config.toml
arch = "uvit"
model = "class-conditioned image flow-matching model"
dataset = "photos of arthropod specimens (BIOSCAN-5M)"
train_examples = 97500
image_size = 48
horizontal_flip = true
conditioning = "class"
objective = "flow_matching"
cond_dim = 192
targets = ["family"]
num_classes = 218
cond_dropout = 0.1
logit_normal_time = false
norm = "layernorm"
norm_position = "pre"
hidden_act = "gelu"
mlp_ratio = 2
head_dim = 64
fused_qkv = true
qk_norm = false
layer_scale_init = 1.0
parallel_block = true
dropout = 0.05
inner_norm = false
patch_size = [4, 4]
layers = 12
width = 384
positions = "learned"
init = "orthogonal"
residual_init = "none"
optimizer = "soap"
beta2 = 0.95
learning_rate = 0.0026
beta1 = 0.95
shampoo_beta = 0.95
eps = 1e-08
precondition_frequency = 20
max_precond_dim = 1536
one_sided = false
adamw_lr_other_params = 0.0016
max_steps = 12800
batch_size = 96
epochs = 12.6
lr_schedule = "cosine"
final_lr_fraction = 0.01
warmup_steps = 640
weight_decay = 0.07
adamw_weight_decay_other_params = 0.05
Rows from block 2, named by matrix and row number. Rows with one number belong to one attention dimension. Each number is 200 + 40 x the weight over its row's rms, rounded and kept within 0 to 999. All counts start at 0. After the name is the row's rms in percent of the matrix's.
# v: attention query, key and value (stacked) (model.blocks.2.attn.qkv.weight, 1152x384, the v third), inputs 128-255
# proj: attention output (model.blocks.2.attn.proj.weight, 384x384, transposed), outputs 128-255
v.137,094,202,192,173,210,191,157,219,257,276,266,262,186,167,232,141,246,284,145,245,215,222,117,183,153,140,257,202,120,254,181,218,172,179,180,251,204,221,252,194,236,222,216,178,189,215,192,222,146,279,219,176,219,169,151,216,197,173,177,153,239,194,171,247,225,182,167,185,125,241,205,263,100,194,128,259,183,195,230,195,261,241,123,229,231,203,141,183,201,239,187,226,184,140,210,145,227,279,294,250,180,163,184,214,254,290,145,238,200,206,151,223,212,132,173,165,195,194,197,132,312,215,195,189,240,209,191,174,204
proj.137,099,156,217,232,137,216,185,192,242,262,134,229,270,231,241,313,217,164,210,167,131,199,151,211,219,262,184,171,210,141,178,197,231,232,258,236,214,208,205,261,196,189,172,210,240,189,205,223,252,183,245,256,213,154,156,201,118,168,227,223,206,158,196,161,212,193,212,208,214,188,133,186,199,196,305,170,180,206,218,157,163,165,247,250,139,136,315,289,136,174,196,164,248,238,237,184,183,207,136,213,180,253,182,118,244,140,181,200,160,238,160,126,193,239,179,238,245,221,229,205,154,233,232,255,151,203,227,188,241
v.138,092,195,129,134,222,222,194,198,217,261,175,271,219,263,196,132,198,182,205,184,312,173,201,215,193,166,188,195,192,165,207,210,282,199,218,287,231,254,192,219,182,218,149,222,199,239,155,203,161,257,137,145,196,233,217,210,284,211,130,209,256,212,168,231,191,151,245,188,168,198,164,213,238,256,186,233,139,235,148,234,168,241,192,76,164,197,171,193,287,109,173,194,232,166,137,145,182,219,217,239,175,175,164,137,203,162,125,182,167,163,184,158,162,161,201,170,222,215,168,120,227,229,232,237,211,248,251,181,194
proj.138,097,160,201,235,245,183,228,184,227,209,214,163,188,152,218,251,204,201,247,219,169,206,238,185,212,160,238,171,169,141,171,194,219,216,253,205,169,87,274,117,224,185,192,203,202,182,173,208,184,110,259,242,203,190,123,216,108,140,214,183,220,245,216,192,171,231,133,182,240,243,209,237,235,150,222,178,274,233,222,171,259,193,174,249,231,165,190,267,168,189,184,270,192,222,244,151,246,239,190,181,202,194,197,265,273,253,215,208,124,261,183,218,194,224,188,218,232,221,234,252,178,226,211,125,212,155,217,202,226
v.139,100,259,192,245,232,246,147,272,215,241,183,194,213,210,210,222,244,238,200,236,265,192,148,199,227,208,155,180,177,203,170,182,176,176,168,222,172,174,210,206,257,182,233,222,137,223,139,275,191,251,152,164,255,224,210,144,228,178,191,208,182,160,185,233,245,181,166,205,176,260,161,199,200,173,174,175,212,235,213,188,185,193,183,202,171,226,233,171,158,230,197,209,244,249,232,224,246,196,285,182,202,187,224,242,255,131,169,270,264,163,164,172,168,212,232,225,251,181,169,181,300,122,244,235,151,190,187,223,204
proj.139,096,207,233,173,150,152,211,182,184,213,190,152,179,174,188,228,215,231,193,167,208,170,184,192,125,192,235,166,204,141,252,190,200,269,213,232,238,182,231,195,229,255,227,134,291,221,208,192,135,189,249,163,262,196,228,234,162,233,164,117,271,182,242,143,214,204,193,111,218,140,200,224,276,222,261,165,115,176,201,160,258,188,207,155,224,146,185,266,172,193,195,248,156,142,139,218,201,166,139,256,184,233,185,192,241,257,177,209,199,217,131,145,143,165,165,186,172,184,211,312,175,264,215,200,218,187,304,191,202
v.140,143,208,172,134,222,211,225,186,245,230,116,167,267,154,197,202,264,186,240,190,204,206,190,221,189,253,150,214,197,162,203,222,123,281,183,181,118,201,308,203,227,135,150,192,172,173,222,206,237,241,173,199,227,202,170,224,234,221,140,215,195,120,192,210,200,172,187,156,197,195,144,211,183,148,146,213,188,252,312,184,161,196,93,168,202,224,258,194,159,169,169,217,258,175,234,201,184,190,158,156,117,284,205,196,245,202,101,187,232,173,155,208,201,185,142,222,156,205,167,156,203,161,257,145,215,189,196,190,268
proj.140,108,204,295,219,206,221,184,237,244,184,199,201,199,200,251,199,222,215,201,267,296,190,206,145,254,128,208,215,201,301,253,217,209,164,150,212,258,204,134,216,205,196,208,254,151,187,201,260,197,243,167,213,186,147,258,160,235,214,215,167,176,165,252,181,178,205,177,251,195,210,161,137,186,216,204,218,206,189,148,266,206,197,183,201,248,245,206,227,221,221,203,224,167,167,172,212,174,108,291,216,226,116,225,284,187,195,171,183,180,182,199,157,235,213,285,266,273,154,261,187,181,208,215,131,217,239,170,252,140
v.141,093,256,261,219,215,189,256,176,167,211,244,145,175,230,250,231,185,180,194,202,212,215,232,196,177,170,223,201,181,180,212,207,271,202,230,205,263,195,224,234,220,121,230,152,177,245,264,297,206,189,163,195,167,206,226,152,219,289,141,200,220,227,207,200,184,196,197,262,169,211,206,199,186,193,195,230,217,215,205,261,219,160,200,187,220,169,210,186,279,258,194,237,190,199,219,218,176,185,219,288,223,137,273,253,192,178,226,153,232,178,216,166,165,189,164,227,217,156,160,183,162,225,206,161,202,222,221,137,210
proj.141,106,195,191,195,251,244,270,213,204,224,208,190,172,197,159,140,218,227,208,177,174,180,161,232,175,170,245,168,283,167,229,231,215,235,154,172,257,194,206,152,184,242,240,142,292,185,146,164,209,201,193,231,187,199,189,216,181,147,253,186,255,148,186,189,234,218,200,173,233,179,215,233,283,209,209,160,270,243,162,195,201,251,181,96,300,211,230,268,145,201,251,134,77,191,243,213,173,213,145,142,216,217,185,202,206,236,237,178,215,214,239,252,184,200,204,217,148,205,203,270,213,168,213,215,187,172,202,211,172
v.142,093,178,225,192,195,189,218,242,244,222,227,231,208,205,189,263,148,173,206,224,210,193,190,175,187,120,199,153,200,224,203,214,232,217,256,229,174,237,236,155,208,161,187,150,140,163,165,100,170,163,214,213,218,195,196,237,198,256,171,148,186,187,185,184,203,258,174,233,128,185,282,238,251,274,282,260,171,187,220,160,176,216,133,228,189,254,185,175,198,158,164,184,228,205,197,214,91,215,145,229,280,216,129,239,192,201,159,188,203,181,184,242,261,143,195,193,193,241,157,267,307,187,148,130,245,228,236,207,148
proj.142,107,186,141,219,217,200,187,182,218,231,188,187,209,249,256,203,207,250,136,179,118,235,208,257,182,245,237,228,166,142,207,175,250,179,189,231,174,162,206,255,214,183,243,199,226,185,214,290,199,237,203,199,177,176,167,158,199,178,230,240,179,203,220,260,260,140,287,196,283,152,207,219,269,216,142,171,209,244,151,180,212,208,243,217,187,190,241,226,152,278,214,170,227,203,202,183,260,171,180,183,165,210,185,164,272,191,277,198,231,215,175,177,134,192,159,161,152,161,215,177,219,258,255,287,184,172,219,133,216
v.143,094,165,182,193,243,133,155,200,235,219,232,254,212,271,220,153,204,201,259,216,156,242,118,170,164,190,211,162,224,246,195,160,217,182,218,188,168,235,242,224,177,236,260,224,209,204,98,249,174,212,211,87,132,272,210,251,166,190,167,208,204,194,217,177,133,185,210,264,152,195,230,155,210,208,259,149,139,134,166,163,222,171,173,253,181,206,195,223,199,102,218,185,130,164,276,227,186,160,195,147,175,160,178,223,221,271,218,153,224,256,239,172,223,245,223,243,167,163,189,209,215,226,223,259,139,155,209,226,244
proj.143,092,185,217,157,155,237,204,164,214,195,239,182,248,191,215,261,157,204,172,136,186,189,242,201,220,253,143,104,192,138,217,160,163,247,274,200,183,199,143,197,218,227,186,293,168,114,212,99,269,218,233,310,245,214,179,223,153,244,193,291,181,239,230,180,266,163,174,235,191,171,257,204,155,168,178,199,228,244,258,201,207,278,225,156,126,150,155,145,113,200,213,206,222,184,189,170,233,190,172,224,181,243,255,168,182,146,208,243,178,228,160,246,172,137,175,152,167,299,223,128,207,164,178,184,177,244,164,163,206
v.144,087,212,243,223,193,219,247,143,166,219,152,199,177,240,201,164,123,207,197,168,154,236,193,174,235,261,191,200,246,216,155,196,205,239,226,273,199,208,161,221,204,223,199,136,147,242,177,106,256,254,195,135,172,234,161,158,227,173,216,201,272,212,235,163,178,240,213,233,211,285,118,189,167,220,265,205,196,197,160,207,184,173,230,236,216,183,174,194,194,186,253,191,231,206,123,178,177,171,263,262,153,146,220,218,220,159,263,210,212,236,147,184,246,181,185,244,210,93,180,286,261,298,252,182,208,148,151,208,315
proj.144,093,153,177,219,232,193,169,190,155,160,207,183,184,153,136,218,156,206,244,189,169,149,228,228,144,193,247,222,199,198,224,180,194,251,197,198,130,218,206,207,172,181,194,194,179,180,199,247,185,160,235,184,196,210,202,186,179,188,148,175,200,260,158,251,216,196,172,153,240,177,294,178,189,195,107,217,226,281,124,182,201,175,160,187,94,193,247,179,253,262,137,155,124,193,251,209,241,227,123,201,296,200,202,231,187,251,244,218,205,230,245,245,214,169,189,164,129,292,214,207,100,208,139,180,149,240,228,210,105
v.145,087,187,147,233,100,246,171,276,274,163,219,150,199,102,182,156,241,201,212,216,169,158,233,222,227,237,201,154,220,189,146,209,116,216,195,225,154,139,315,264,191,171,167,201,150,257,171,171,175,234,181,228,190,230,187,182,216,231,228,232,237,184,237,204,296,240,192,242,292,240,183,169,259,195,255,202,213,221,215,102,177,191,207,187,228,224,228,158,177,189,209,206,202,189,236,189,266,177,251,180,199,190,197,210,276,256,168,163,180,151,163,192,162,192,227,211,199,200,239,204,176,192,220,250,178,182,264,225,280
proj.145,098,232,250,121,221,158,188,127,212,241,223,233,202,254,218,176,204,235,137,209,193,190,162,180,166,173,113,193,191,230,250,174,266,235,217,186,263,261,152,179,236,289,220,258,173,185,242,167,230,255,184,167,227,197,209,145,129,138,117,216,108,187,218,188,139,161,217,219,240,162,194,152,189,244,162,172,171,134,198,293,253,258,187,182,176,176,195,199,235,197,207,182,238,188,187,179,163,248,184,160,159,169,261,220,131,165,210,240,209,234,200,214,263,281,191,170,191,158,220,209,212,234,170,196,171,183,171,233,153
v.146,092,197,188,237,206,139,166,211,208,153,220,156,208,106,249,270,231,171,209,192,192,211,166,166,127,212,204,257,183,244,194,227,242,166,174,180,181,206,271,148,160,232,219,249,157,141,202,263,198,187,179,224,279,140,156,316,178,170,82,118,166,159,246,302,197,192,181,195,181,223,139,154,190,202,190,284,201,192,215,156,177,188,238,190,212,196,219,199,235,216,190,220,132,165,241,174,279,126,168,225,270,253,127,202,224,257,170,225,266,261,203,232,247,208,124,254,185,167,174,230,151,247,147,194,174,131,172,147,165
proj.146,099,249,169,167,179,201,185,281,184,242,202,172,170,273,177,161,103,195,192,206,199,182,193,286,213,236,205,204,186,183,201,169,160,218,174,210,215,273,178,243,213,161,223,192,236,204,206,205,201,218,158,187,139,241,231,130,218,189,276,229,215,285,147,134,197,158,262,195,232,215,230,206,244,252,176,148,244,268,170,200,211,227,211,198,215,222,201,193,197,211,244,156,149,215,264,257,134,247,149,165,182,216,235,183,180,152,218,214,238,177,193,150,197,155,281,122,215,202,203,124,209,170,280,196,214,247,206,238,179
v.147,100,246,183,244,247,241,199,188,220,172,119,196,207,159,190,233,201,206,217,233,226,156,171,153,179,214,200,188,198,211,168,217,213,144,218,123,199,181,183,185,189,234,199,257,179,191,281,252,261,238,113,241,287,155,210,129,238,171,199,136,239,168,105,168,257,152,250,218,165,179,171,214,218,148,239,232,264,179,280,152,233,183,223,147,114,148,192,170,162,196,217,183,183,165,272,218,223,165,181,286,212,168,230,145,203,187,233,234,168,100,219,216,168,220,192,185,176,300,229,209,170,231,177,158,186,184,202,214,177
proj.147,102,217,218,150,222,242,205,204,216,220,249,223,239,169,254,191,209,219,202,219,211,182,216,262,260,190,187,254,202,189,243,255,218,191,150,241,261,283,244,199,251,161,285,108,226,236,148,195,186,141,278,138,189,190,175,200,242,273,206,166,215,209,288,213,202,224,179,184,219,213,239,159,205,191,180,244,236,235,170,283,217,197,259,202,276,258,213,195,168,154,200,173,129,182,156,224,182,243,239,165,263,221,188,262,211,190,185,248,278,239,191,191,259,169,235,313,152,149,177,178,209,185,179,182,211,213,199,171,242
v.148,098,238,185,187,168,178,160,162,146,198,89,186,138,196,178,145,125,234,194,53,151,130,260,185,153,175,191,183,137,165,225,136,210,218,263,257,249,228,188,224,144,180,173,164,164,195,185,173,141,195,203,136,144,215,176,192,241,247,226,226,239,137,190,205,241,185,306,186,232,257,207,196,241,237,308,243,217,145,174,162,180,221,179,180,181,180,193,259,167,181,219,219,236,152,178,257,155,134,207,193,120,212,218,171,219,184,221,218,143,246,231,134,140,222,189,162,133,255,211,216,242,217,148,214,171,245,222,154,234
proj.148,104,160,175,163,259,265,282,211,211,107,232,204,205,168,210,190,271,181,216,301,209,185,166,133,220,247,209,223,243,167,138,246,135,210,216,166,141,155,250,238,219,190,239,234,229,201,197,209,257,191,220,274,268,170,162,114,131,190,147,214,148,253,207,147,167,239,168,176,203,196,241,194,148,187,134,150,226,261,160,202,231,226,243,95,168,159,207,190,209,175,156,189,198,268,237,142,247,235,169,204,265,221,205,212,132,187,224,110,233,144,143,167,181,130,203,273,195,147,138,162,150,190,180,169,182,72,196,210,97
v.149,083,227,219,239,183,253,173,251,185,231,249,230,120,188,223,158,265,239,273,168,172,143,217,220,206,125,215,249,154,151,229,207,182,207,255,211,233,240,290,231,207,175,146,191,149,177,203,234,222,229,206,201,118,241,235,230,212,156,186,203,196,183,238,182,203,188,238,113,218,171,143,134,167,189,275,218,167,147,231,184,195,239,136,245,227,233,211,269,179,211,234,218,194,165,238,165,221,251,263,169,190,216,175,245,181,193,223,145,201,247,192,176,149,260,175,231,181,203,214,187,222,171,200,182,218,186,204,181,178
proj.149,082,202,208,130,217,202,243,207,192,181,201,243,319,174,204,205,171,113,97,242,227,202,110,168,144,260,232,171,215,203,145,189,204,195,197,229,246,147,101,154,184,201,244,200,283,219,211,206,189,139,196,177,179,212,223,207,205,237,222,205,196,159,151,226,224,149,202,244,206,275,214,193,230,196,164,247,194,244,253,235,191,225,247,163,185,161,208,131,278,193,179,173,181,152,179,202,182,164,174,194,277,130,220,143,200,181,101,213,155,127,285,224,216,227,198,179,127,190,144,173,210,202,155,222,220,195,157,205,206
v.150,097,160,205,151,191,223,130,243,193,200,167,212,232,155,168,276,227,190,266,163,179,239,233,253,214,201,200,212,272,210,237,193,100,199,202,195,181,103,169,263,183,223,228,160,234,229,187,155,196,199,178,231,206,184,246,228,195,240,180,214,171,208,212,132,144,172,211,203,228,232,127,155,169,266,160,195,227,214,180,163,152,220,165,239,228,252,154,183,261,135,219,190,181,221,183,219,127,259,169,105,184,208,130,148,310,175,248,223,220,266,202,136,205,228,140,212,184,239,176,256,160,186,196,220,145,176,195,231,185
proj.150,104,248,166,158,194,208,278,221,134,245,225,214,155,209,257,191,166,166,125,242,187,177,207,238,164,219,196,222,104,231,172,199,208,167,120,184,145,221,133,200,160,112,151,209,178,146,178,188,221,176,179,223,159,145,186,199,266,206,207,194,222,227,241,257,227,264,207,181,169,157,222,203,178,179,182,202,234,191,210,225,174,209,213,128,148,230,192,140,229,286,262,200,270,184,212,252,254,162,229,200,178,171,225,225,67,258,223,176,202,144,159,223,198,167,225,148,242,192,205,142,218,181,201,149,271,232,197,218,155
v.151,098,168,210,197,271,101,179,212,271,207,220,204,311,229,167,221,200,242,213,205,195,219,190,210,189,199,201,210,239,153,206,154,175,249,290,191,226,181,211,204,217,218,235,200,195,220,174,195,118,244,160,178,238,236,256,236,191,188,198,153,244,227,236,252,228,203,144,183,240,149,189,214,205,210,185,205,205,277,183,214,159,161,117,139,191,130,150,188,169,175,119,156,249,168,212,194,193,202,168,235,153,252,195,182,185,224,131,179,216,187,206,201,176,198,199,274,181,150,206,233,193,196,292,163,201,260,224,192,168
proj.151,104,221,175,245,153,342,237,182,215,219,204,209,183,182,230,199,258,180,195,178,209,167,198,206,238,177,240,204,103,199,159,195,243,162,205,237,153,236,170,146,193,162,132,233,248,205,261,223,255,171,200,229,216,148,138,203,206,228,216,199,212,181,134,239,260,184,203,197,172,196,196,182,238,147,235,227,175,209,160,192,240,158,209,232,224,149,235,220,165,218,272,257,110,145,169,221,208,143,128,210,207,197,231,212,227,212,202,212,191,221,179,234,214,203,237,205,188,225,171,155,218,138,110,247,225,163,199,200,247
v.152,112,233,186,208,153,208,167,273,297,204,231,171,260,200,158,213,231,234,232,235,193,245,220,223,202,158,145,226,187,226,172,190,205,238,179,258,263,214,231,238,215,211,97,228,154,211,182,165,167,145,214,220,181,221,167,260,176,127,212,204,201,216,161,325,272,199,167,135,213,219,164,298,167,118,121,197,117,243,191,155,195,293,115,183,233,178,212,196,189,194,311,252,156,205,189,134,195,177,227,183,166,183,227,196,232,232,116,177,232,166,206,146,204,172,166,199,243,151,179,171,236,209,182,211,277,167,228,121,158
proj.152,099,140,140,204,265,176,122,126,202,222,147,205,233,166,282,257,208,183,138,154,205,205,211,222,173,250,214,130,173,176,209,214,215,143,285,149,107,136,208,171,217,210,165,199,194,231,234,209,168,170,184,164,195,244,225,262,157,253,185,203,207,215,231,174,183,222,170,284,171,238,203,211,229,228,291,150,183,198,212,188,157,174,196,212,157,223,178,152,199,163,138,241,212,153,188,229,195,158,183,262,223,207,155,163,223,197,171,280,131,203,154,182,237,205,234,203,251,232,194,176,258,228,219,238,199,161,179,282,204
v.153,097,228,207,147,273,260,138,226,244,173,162,208,223,214,264,155,191,195,220,224,249,147,183,258,199,170,176,141,165,224,199,241,197,185,210,160,94,241,254,175,205,171,116,246,219,266,206,243,210,203,217,245,192,132,198,281,226,208,203,221,203,165,173,191,199,225,188,167,181,194,206,240,305,152,182,129,225,243,268,174,207,225,129,165,227,183,265,184,227,220,233,197,171,211,253,193,181,172,193,226,205,220,183,197,240,84,203,180,260,213,193,187,216,154,167,215,241,201,140,216,235,210,346,183,234,185,143,210,210
proj.153,099,206,228,265,197,172,247,188,164,216,213,179,240,178,193,169,236,205,225,201,184,242,224,267,203,233,331,178,230,214,208,175,184,235,188,217,290,234,184,191,225,302,231,125,233,167,210,188,252,200,228,184,204,252,215,149,221,183,170,161,230,175,227,269,295,183,211,203,167,175,181,183,204,206,183,280,144,257,193,225,218,186,238,226,123,198,168,166,214,266,156,137,200,164,148,243,204,278,218,216,251,174,215,235,185,230,275,181,202,167,206,212,236,275,254,179,172,164,218,216,187,240,224,209,149,206,223,186,207
v.154,096,216,132,184,243,197,141,196,221,191,191,193,245,178,228,168,241,224,179,223,196,286,145,208,172,183,182,149,187,174,211,249,145,258,159,231,196,215,233,176,204,179,182,242,209,204,265,164,171,149,213,189,202,169,181,245,280,125,146,219,179,176,268,254,309,258,204,175,164,224,144,131,276,135,197,184,222,163,235,180,216,222,159,147,248,150,211,215,100,231,235,185,213,185,126,211,201,262,228,170,144,234,228,208,237,171,154,175,279,176,173,104,194,222,160,188,230,157,190,223,113,224,261,220,252,166,217,177,173
proj.154,097,255,261,203,216,186,242,261,124,214,258,169,206,171,154,197,240,239,224,181,303,135,262,204,220,187,216,249,157,270,202,183,208,203,197,179,194,211,134,229,231,177,213,121,114,159,225,228,208,195,106,166,156,221,243,147,178,249,256,230,148,272,151,188,169,186,130,201,185,178,212,221,149,176,152,200,212,305,187,270,200,209,195,228,155,259,115,166,297,205,218,176,109,193,196,185,186,166,158,219,235,94,269,227,157,210,210,198,189,232,241,242,258,260,322,183,191,200,208,200,274,145,142,183,168,258,152,235,176
v.155,089,178,136,246,223,204,158,213,176,112,212,233,213,180,237,233,163,142,190,214,250,154,217,194,155,210,204,205,201,194,274,202,183,222,224,209,243,249,208,264,235,244,118,176,181,202,200,199,185,194,166,235,172,247,129,112,223,264,217,124,262,223,266,198,193,223,147,185,177,220,159,130,249,177,199,211,186,217,168,206,183,202,222,230,248,203,278,209,162,233,245,170,216,202,215,144,170,233,250,141,191,200,244,210,249,213,257,237,171,196,188,176,232,242,284,153,189,241,175,219,184,173,159,212,248,208,248,148,155
proj.155,109,156,181,136,150,223,180,200,223,232,196,254,206,229,204,134,237,208,173,144,230,250,140,141,189,179,173,155,247,159,208,188,207,218,212,213,259,96,200,177,113,197,153,210,213,209,265,157,248,197,226,188,209,181,214,264,211,154,148,273,159,148,155,176,198,166,273,251,121,173,213,231,189,156,239,246,178,225,219,198,209,206,207,203,193,171,185,202,232,140,199,232,251,235,192,180,161,167,183,139,144,217,179,181,200,186,135,205,121,201,237,237,195,176,87,208,197,163,239,198,200,258,243,157,218,185,238,245,235
v.156,089,205,232,174,165,201,257,211,284,291,170,165,184,137,299,216,250,229,164,200,179,202,194,173,140,241,254,250,114,213,271,202,164,161,128,228,180,170,161,159,205,153,205,219,242,274,211,145,229,156,160,233,237,135,264,252,204,259,180,151,231,187,180,201,213,213,253,177,206,157,210,188,161,218,251,206,171,149,145,206,190,253,251,250,231,254,215,263,147,128,164,235,157,147,162,224,183,247,267,160,138,239,173,161,272,191,246,174,154,154,232,197,165,274,192,164,242,174,208,211,161,169,166,233,173,168,192,252,190
proj.156,098,259,200,189,252,178,160,218,187,163,196,298,243,236,189,208,123,193,223,264,264,185,221,239,228,157,151,205,183,220,177,228,198,219,205,201,167,226,226,208,218,185,193,189,185,161,220,205,188,230,270,178,221,200,148,213,215,228,291,223,143,220,251,113,165,234,146,216,245,206,160,198,169,204,142,240,271,283,261,212,198,283,156,90,177,232,219,127,258,200,263,140,263,264,175,191,214,186,182,236,229,169,212,234,69,200,182,178,277,182,165,194,240,153,246,203,172,210,219,202,242,145,232,185,173,237,126,210,209
v.157,093,211,267,210,235,254,205,248,212,187,226,250,187,143,226,233,131,281,122,154,246,223,172,163,180,215,211,189,223,136,202,210,182,193,170,229,222,139,188,222,196,141,211,171,287,208,74,200,199,124,221,248,173,232,220,179,192,204,185,200,205,206,190,214,118,211,229,192,162,146,186,155,136,223,205,284,206,165,224,199,227,217,221,232,237,241,180,218,192,249,134,142,152,151,201,214,145,280,183,216,270,170,218,214,224,229,241,112,209,223,215,241,181,160,145,213,219,221,144,189,151,238,207,246,140,171,235,164,281
proj.157,100,263,225,211,206,208,218,209,224,274,247,225,225,243,180,238,219,121,176,262,179,97,250,279,262,204,166,206,178,243,261,209,123,164,227,148,180,215,193,231,178,205,96,191,247,157,237,193,228,250,179,165,131,179,176,206,251,230,234,209,181,275,213,131,208,191,166,227,211,218,221,190,174,158,214,180,181,208,157,162,124,271,207,163,154,224,198,186,207,165,245,201,298,244,226,249,223,186,187,237,124,161,193,209,147,225,233,224,159,168,224,213,211,234,280,113,228,235,270,158,235,156,140,176,219,150,174,220,138
v.158,127,136,169,155,203,219,152,198,269,213,176,208,234,163,219,272,256,257,211,183,275,121,204,234,241,219,158,212,176,121,245,236,198,236,109,234,182,157,251,186,200,260,149,234,245,285,213,221,168,199,201,177,211,194,132,209,239,230,175,193,180,198,233,325,238,229,111,159,198,224,212,225,188,269,174,179,202,193,185,174,138,226,169,191,163,186,196,232,133,202,214,133,206,161,261,233,165,179,172,204,194,247,194,146,160,174,149,269,226,218,199,150,179,168,192,201,159,237,165,183,252,239,227,186,219,172,248,215,209
proj.158,092,251,121,205,216,211,213,150,174,261,179,226,212,216,193,189,164,141,212,197,156,169,187,166,151,120,229,210,226,219,168,241,199,153,214,162,159,197,202,163,232,148,180,191,204,255,213,278,131,177,145,120,217,250,283,217,229,158,179,166,181,287,153,164,204,177,178,193,153,100,192,263,225,191,199,192,241,145,253,140,209,158,184,241,231,220,133,130,222,151,150,274,224,126,229,134,174,224,234,183,160,257,228,253,281,230,188,178,204,189,190,188,208,190,195,195,218,204,247,227,229,166,242,266,307,229,156,135,214
v.159,094,163,116,96,172,178,169,196,241,331,211,209,224,184,170,134,203,155,165,183,235,226,238,229,187,183,241,168,105,167,198,292,238,209,155,234,184,185,220,235,219,247,145,241,162,191,212,232,228,251,263,235,197,225,173,166,203,153,225,236,254,121,166,227,188,221,138,161,178,180,195,240,194,127,217,166,189,248,180,155,277,159,219,280,179,152,209,114,225,160,184,244,179,154,262,153,277,241,187,150,207,124,152,165,212,226,158,203,179,177,158,119,157,197,287,305,179,135,272,163,276,182,205,151,222,179,145,193,246
proj.159,095,206,212,275,204,209,220,158,169,183,222,192,202,237,245,348,207,204,234,234,165,192,163,233,181,189,156,225,253,173,195,56,257,259,246,234,131,165,215,175,251,150,252,237,227,188,217,199,170,170,227,227,220,197,218,230,131,160,152,184,192,213,246,176,270,138,244,224,249,162,137,189,257,255,205,186,178,156,197,218,187,214,154,155,159,194,177,235,172,220,190,170,218,210,174,198,97,234,179,211,255,264,218,209,224,134,204,253,222,186,179,211,191,214,145,154,208,234,163,271,142,292,163,235,176,139,174,151,159
v.160,089,194,232,217,233,234,238,177,190,107,178,190,233,184,188,240,180,203,252,214,174,184,234,226,217,229,178,261,165,224,281,192,290,238,209,202,219,187,243,233,216,141,316,210,147,123,234,238,196,208,256,133,153,176,206,222,243,200,253,172,182,233,222,229,189,195,169,167,201,287,98,231,210,135,190,235,212,170,180,230,139,196,132,233,184,181,197,208,194,176,183,141,190,177,236,141,213,202,159,221,204,181,89,246,249,155,217,219,253,205,178,209,137,242,206,224,156,176,207,186,228,205,274,179,265,221,208,230,228
proj.160,099,177,213,191,183,220,195,192,278,309,296,183,214,251,160,152,147,166,181,136,188,214,139,180,144,177,236,122,274,205,173,204,179,209,222,175,207,121,176,154,164,162,188,148,283,201,147,174,151,161,231,81,180,211,211,246,195,208,134,146,163,253,204,207,176,101,172,263,151,129,309,183,226,244,158,156,305,173,151,127,227,153,281,171,275,207,165,225,171,210,207,249,170,170,204,183,258,226,223,153,226,195,250,204,194,219,159,280,219,230,210,233,187,236,159,224,193,266,195,209,202,181,190,271,178,224,233,138,200
v.161,085,177,175,277,226,261,216,250,157,187,226,168,197,283,172,228,165,182,156,257,150,179,208,210,173,223,225,239,186,301,132,189,244,161,137,255,205,218,225,191,230,151,115,156,228,174,240,268,283,182,268,193,175,206,238,200,192,185,219,157,265,202,293,197,181,203,153,172,244,190,182,189,187,181,195,164,207,248,174,101,263,155,227,252,212,271,260,188,231,185,258,241,221,250,207,215,241,185,161,189,152,177,151,218,181,197,180,208,248,256,222,163,208,259,270,241,169,233,260,226,292,133,213,206,194,207,248,202,176
proj.161,096,201,197,86,167,144,169,151,209,244,170,205,241,171,236,148,111,195,232,237,177,241,106,185,172,186,194,138,243,167,238,207,224,187,213,197,143,178,124,246,157,178,235,211,151,206,205,203,216,236,182,149,227,216,219,225,220,267,253,215,92,211,168,253,177,155,242,255,159,162,235,189,237,202,140,239,201,139,237,180,144,239,211,210,212,189,185,200,157,216,179,158,192,116,218,128,246,218,204,139,230,228,238,193,256,217,183,243,148,184,241,338,177,153,66,212,145,178,246,200,150,233,199,200,207,244,206,207,214
v.162,102,158,308,178,216,195,254,149,224,209,286,203,148,250,195,224,98,186,146,168,177,214,215,197,217,180,197,219,171,256,211,141,225,164,206,218,264,221,131,201,178,164,239,107,181,191,222,241,205,232,211,189,181,151,174,242,201,230,215,210,193,243,239,212,182,187,254,258,232,210,190,169,155,196,217,160,291,146,187,244,183,188,267,263,224,130,210,150,299,216,232,210,200,232,193,241,137,212,211,195,187,209,212,228,198,273,267,225,188,231,232,276,123,208,242,137,221,207,159,193,153,152,195,218,118,265,174,181,120
proj.162,090,234,113,198,229,217,267,242,146,283,165,164,219,170,160,159,232,240,249,143,163,238,191,219,168,272,214,115,201,153,208,200,177,224,222,180,166,144,199,210,209,225,208,236,219,198,174,182,242,204,204,246,169,178,230,120,150,202,174,187,150,136,197,191,266,227,200,80,192,221,267,231,250,168,164,110,184,250,206,117,174,235,206,166,169,170,232,269,125,224,179,161,217,222,187,184,236,198,213,160,169,200,200,190,141,182,227,193,161,225,190,152,239,197,159,262,152,184,206,214,281,232,193,198,232,168,217,174,245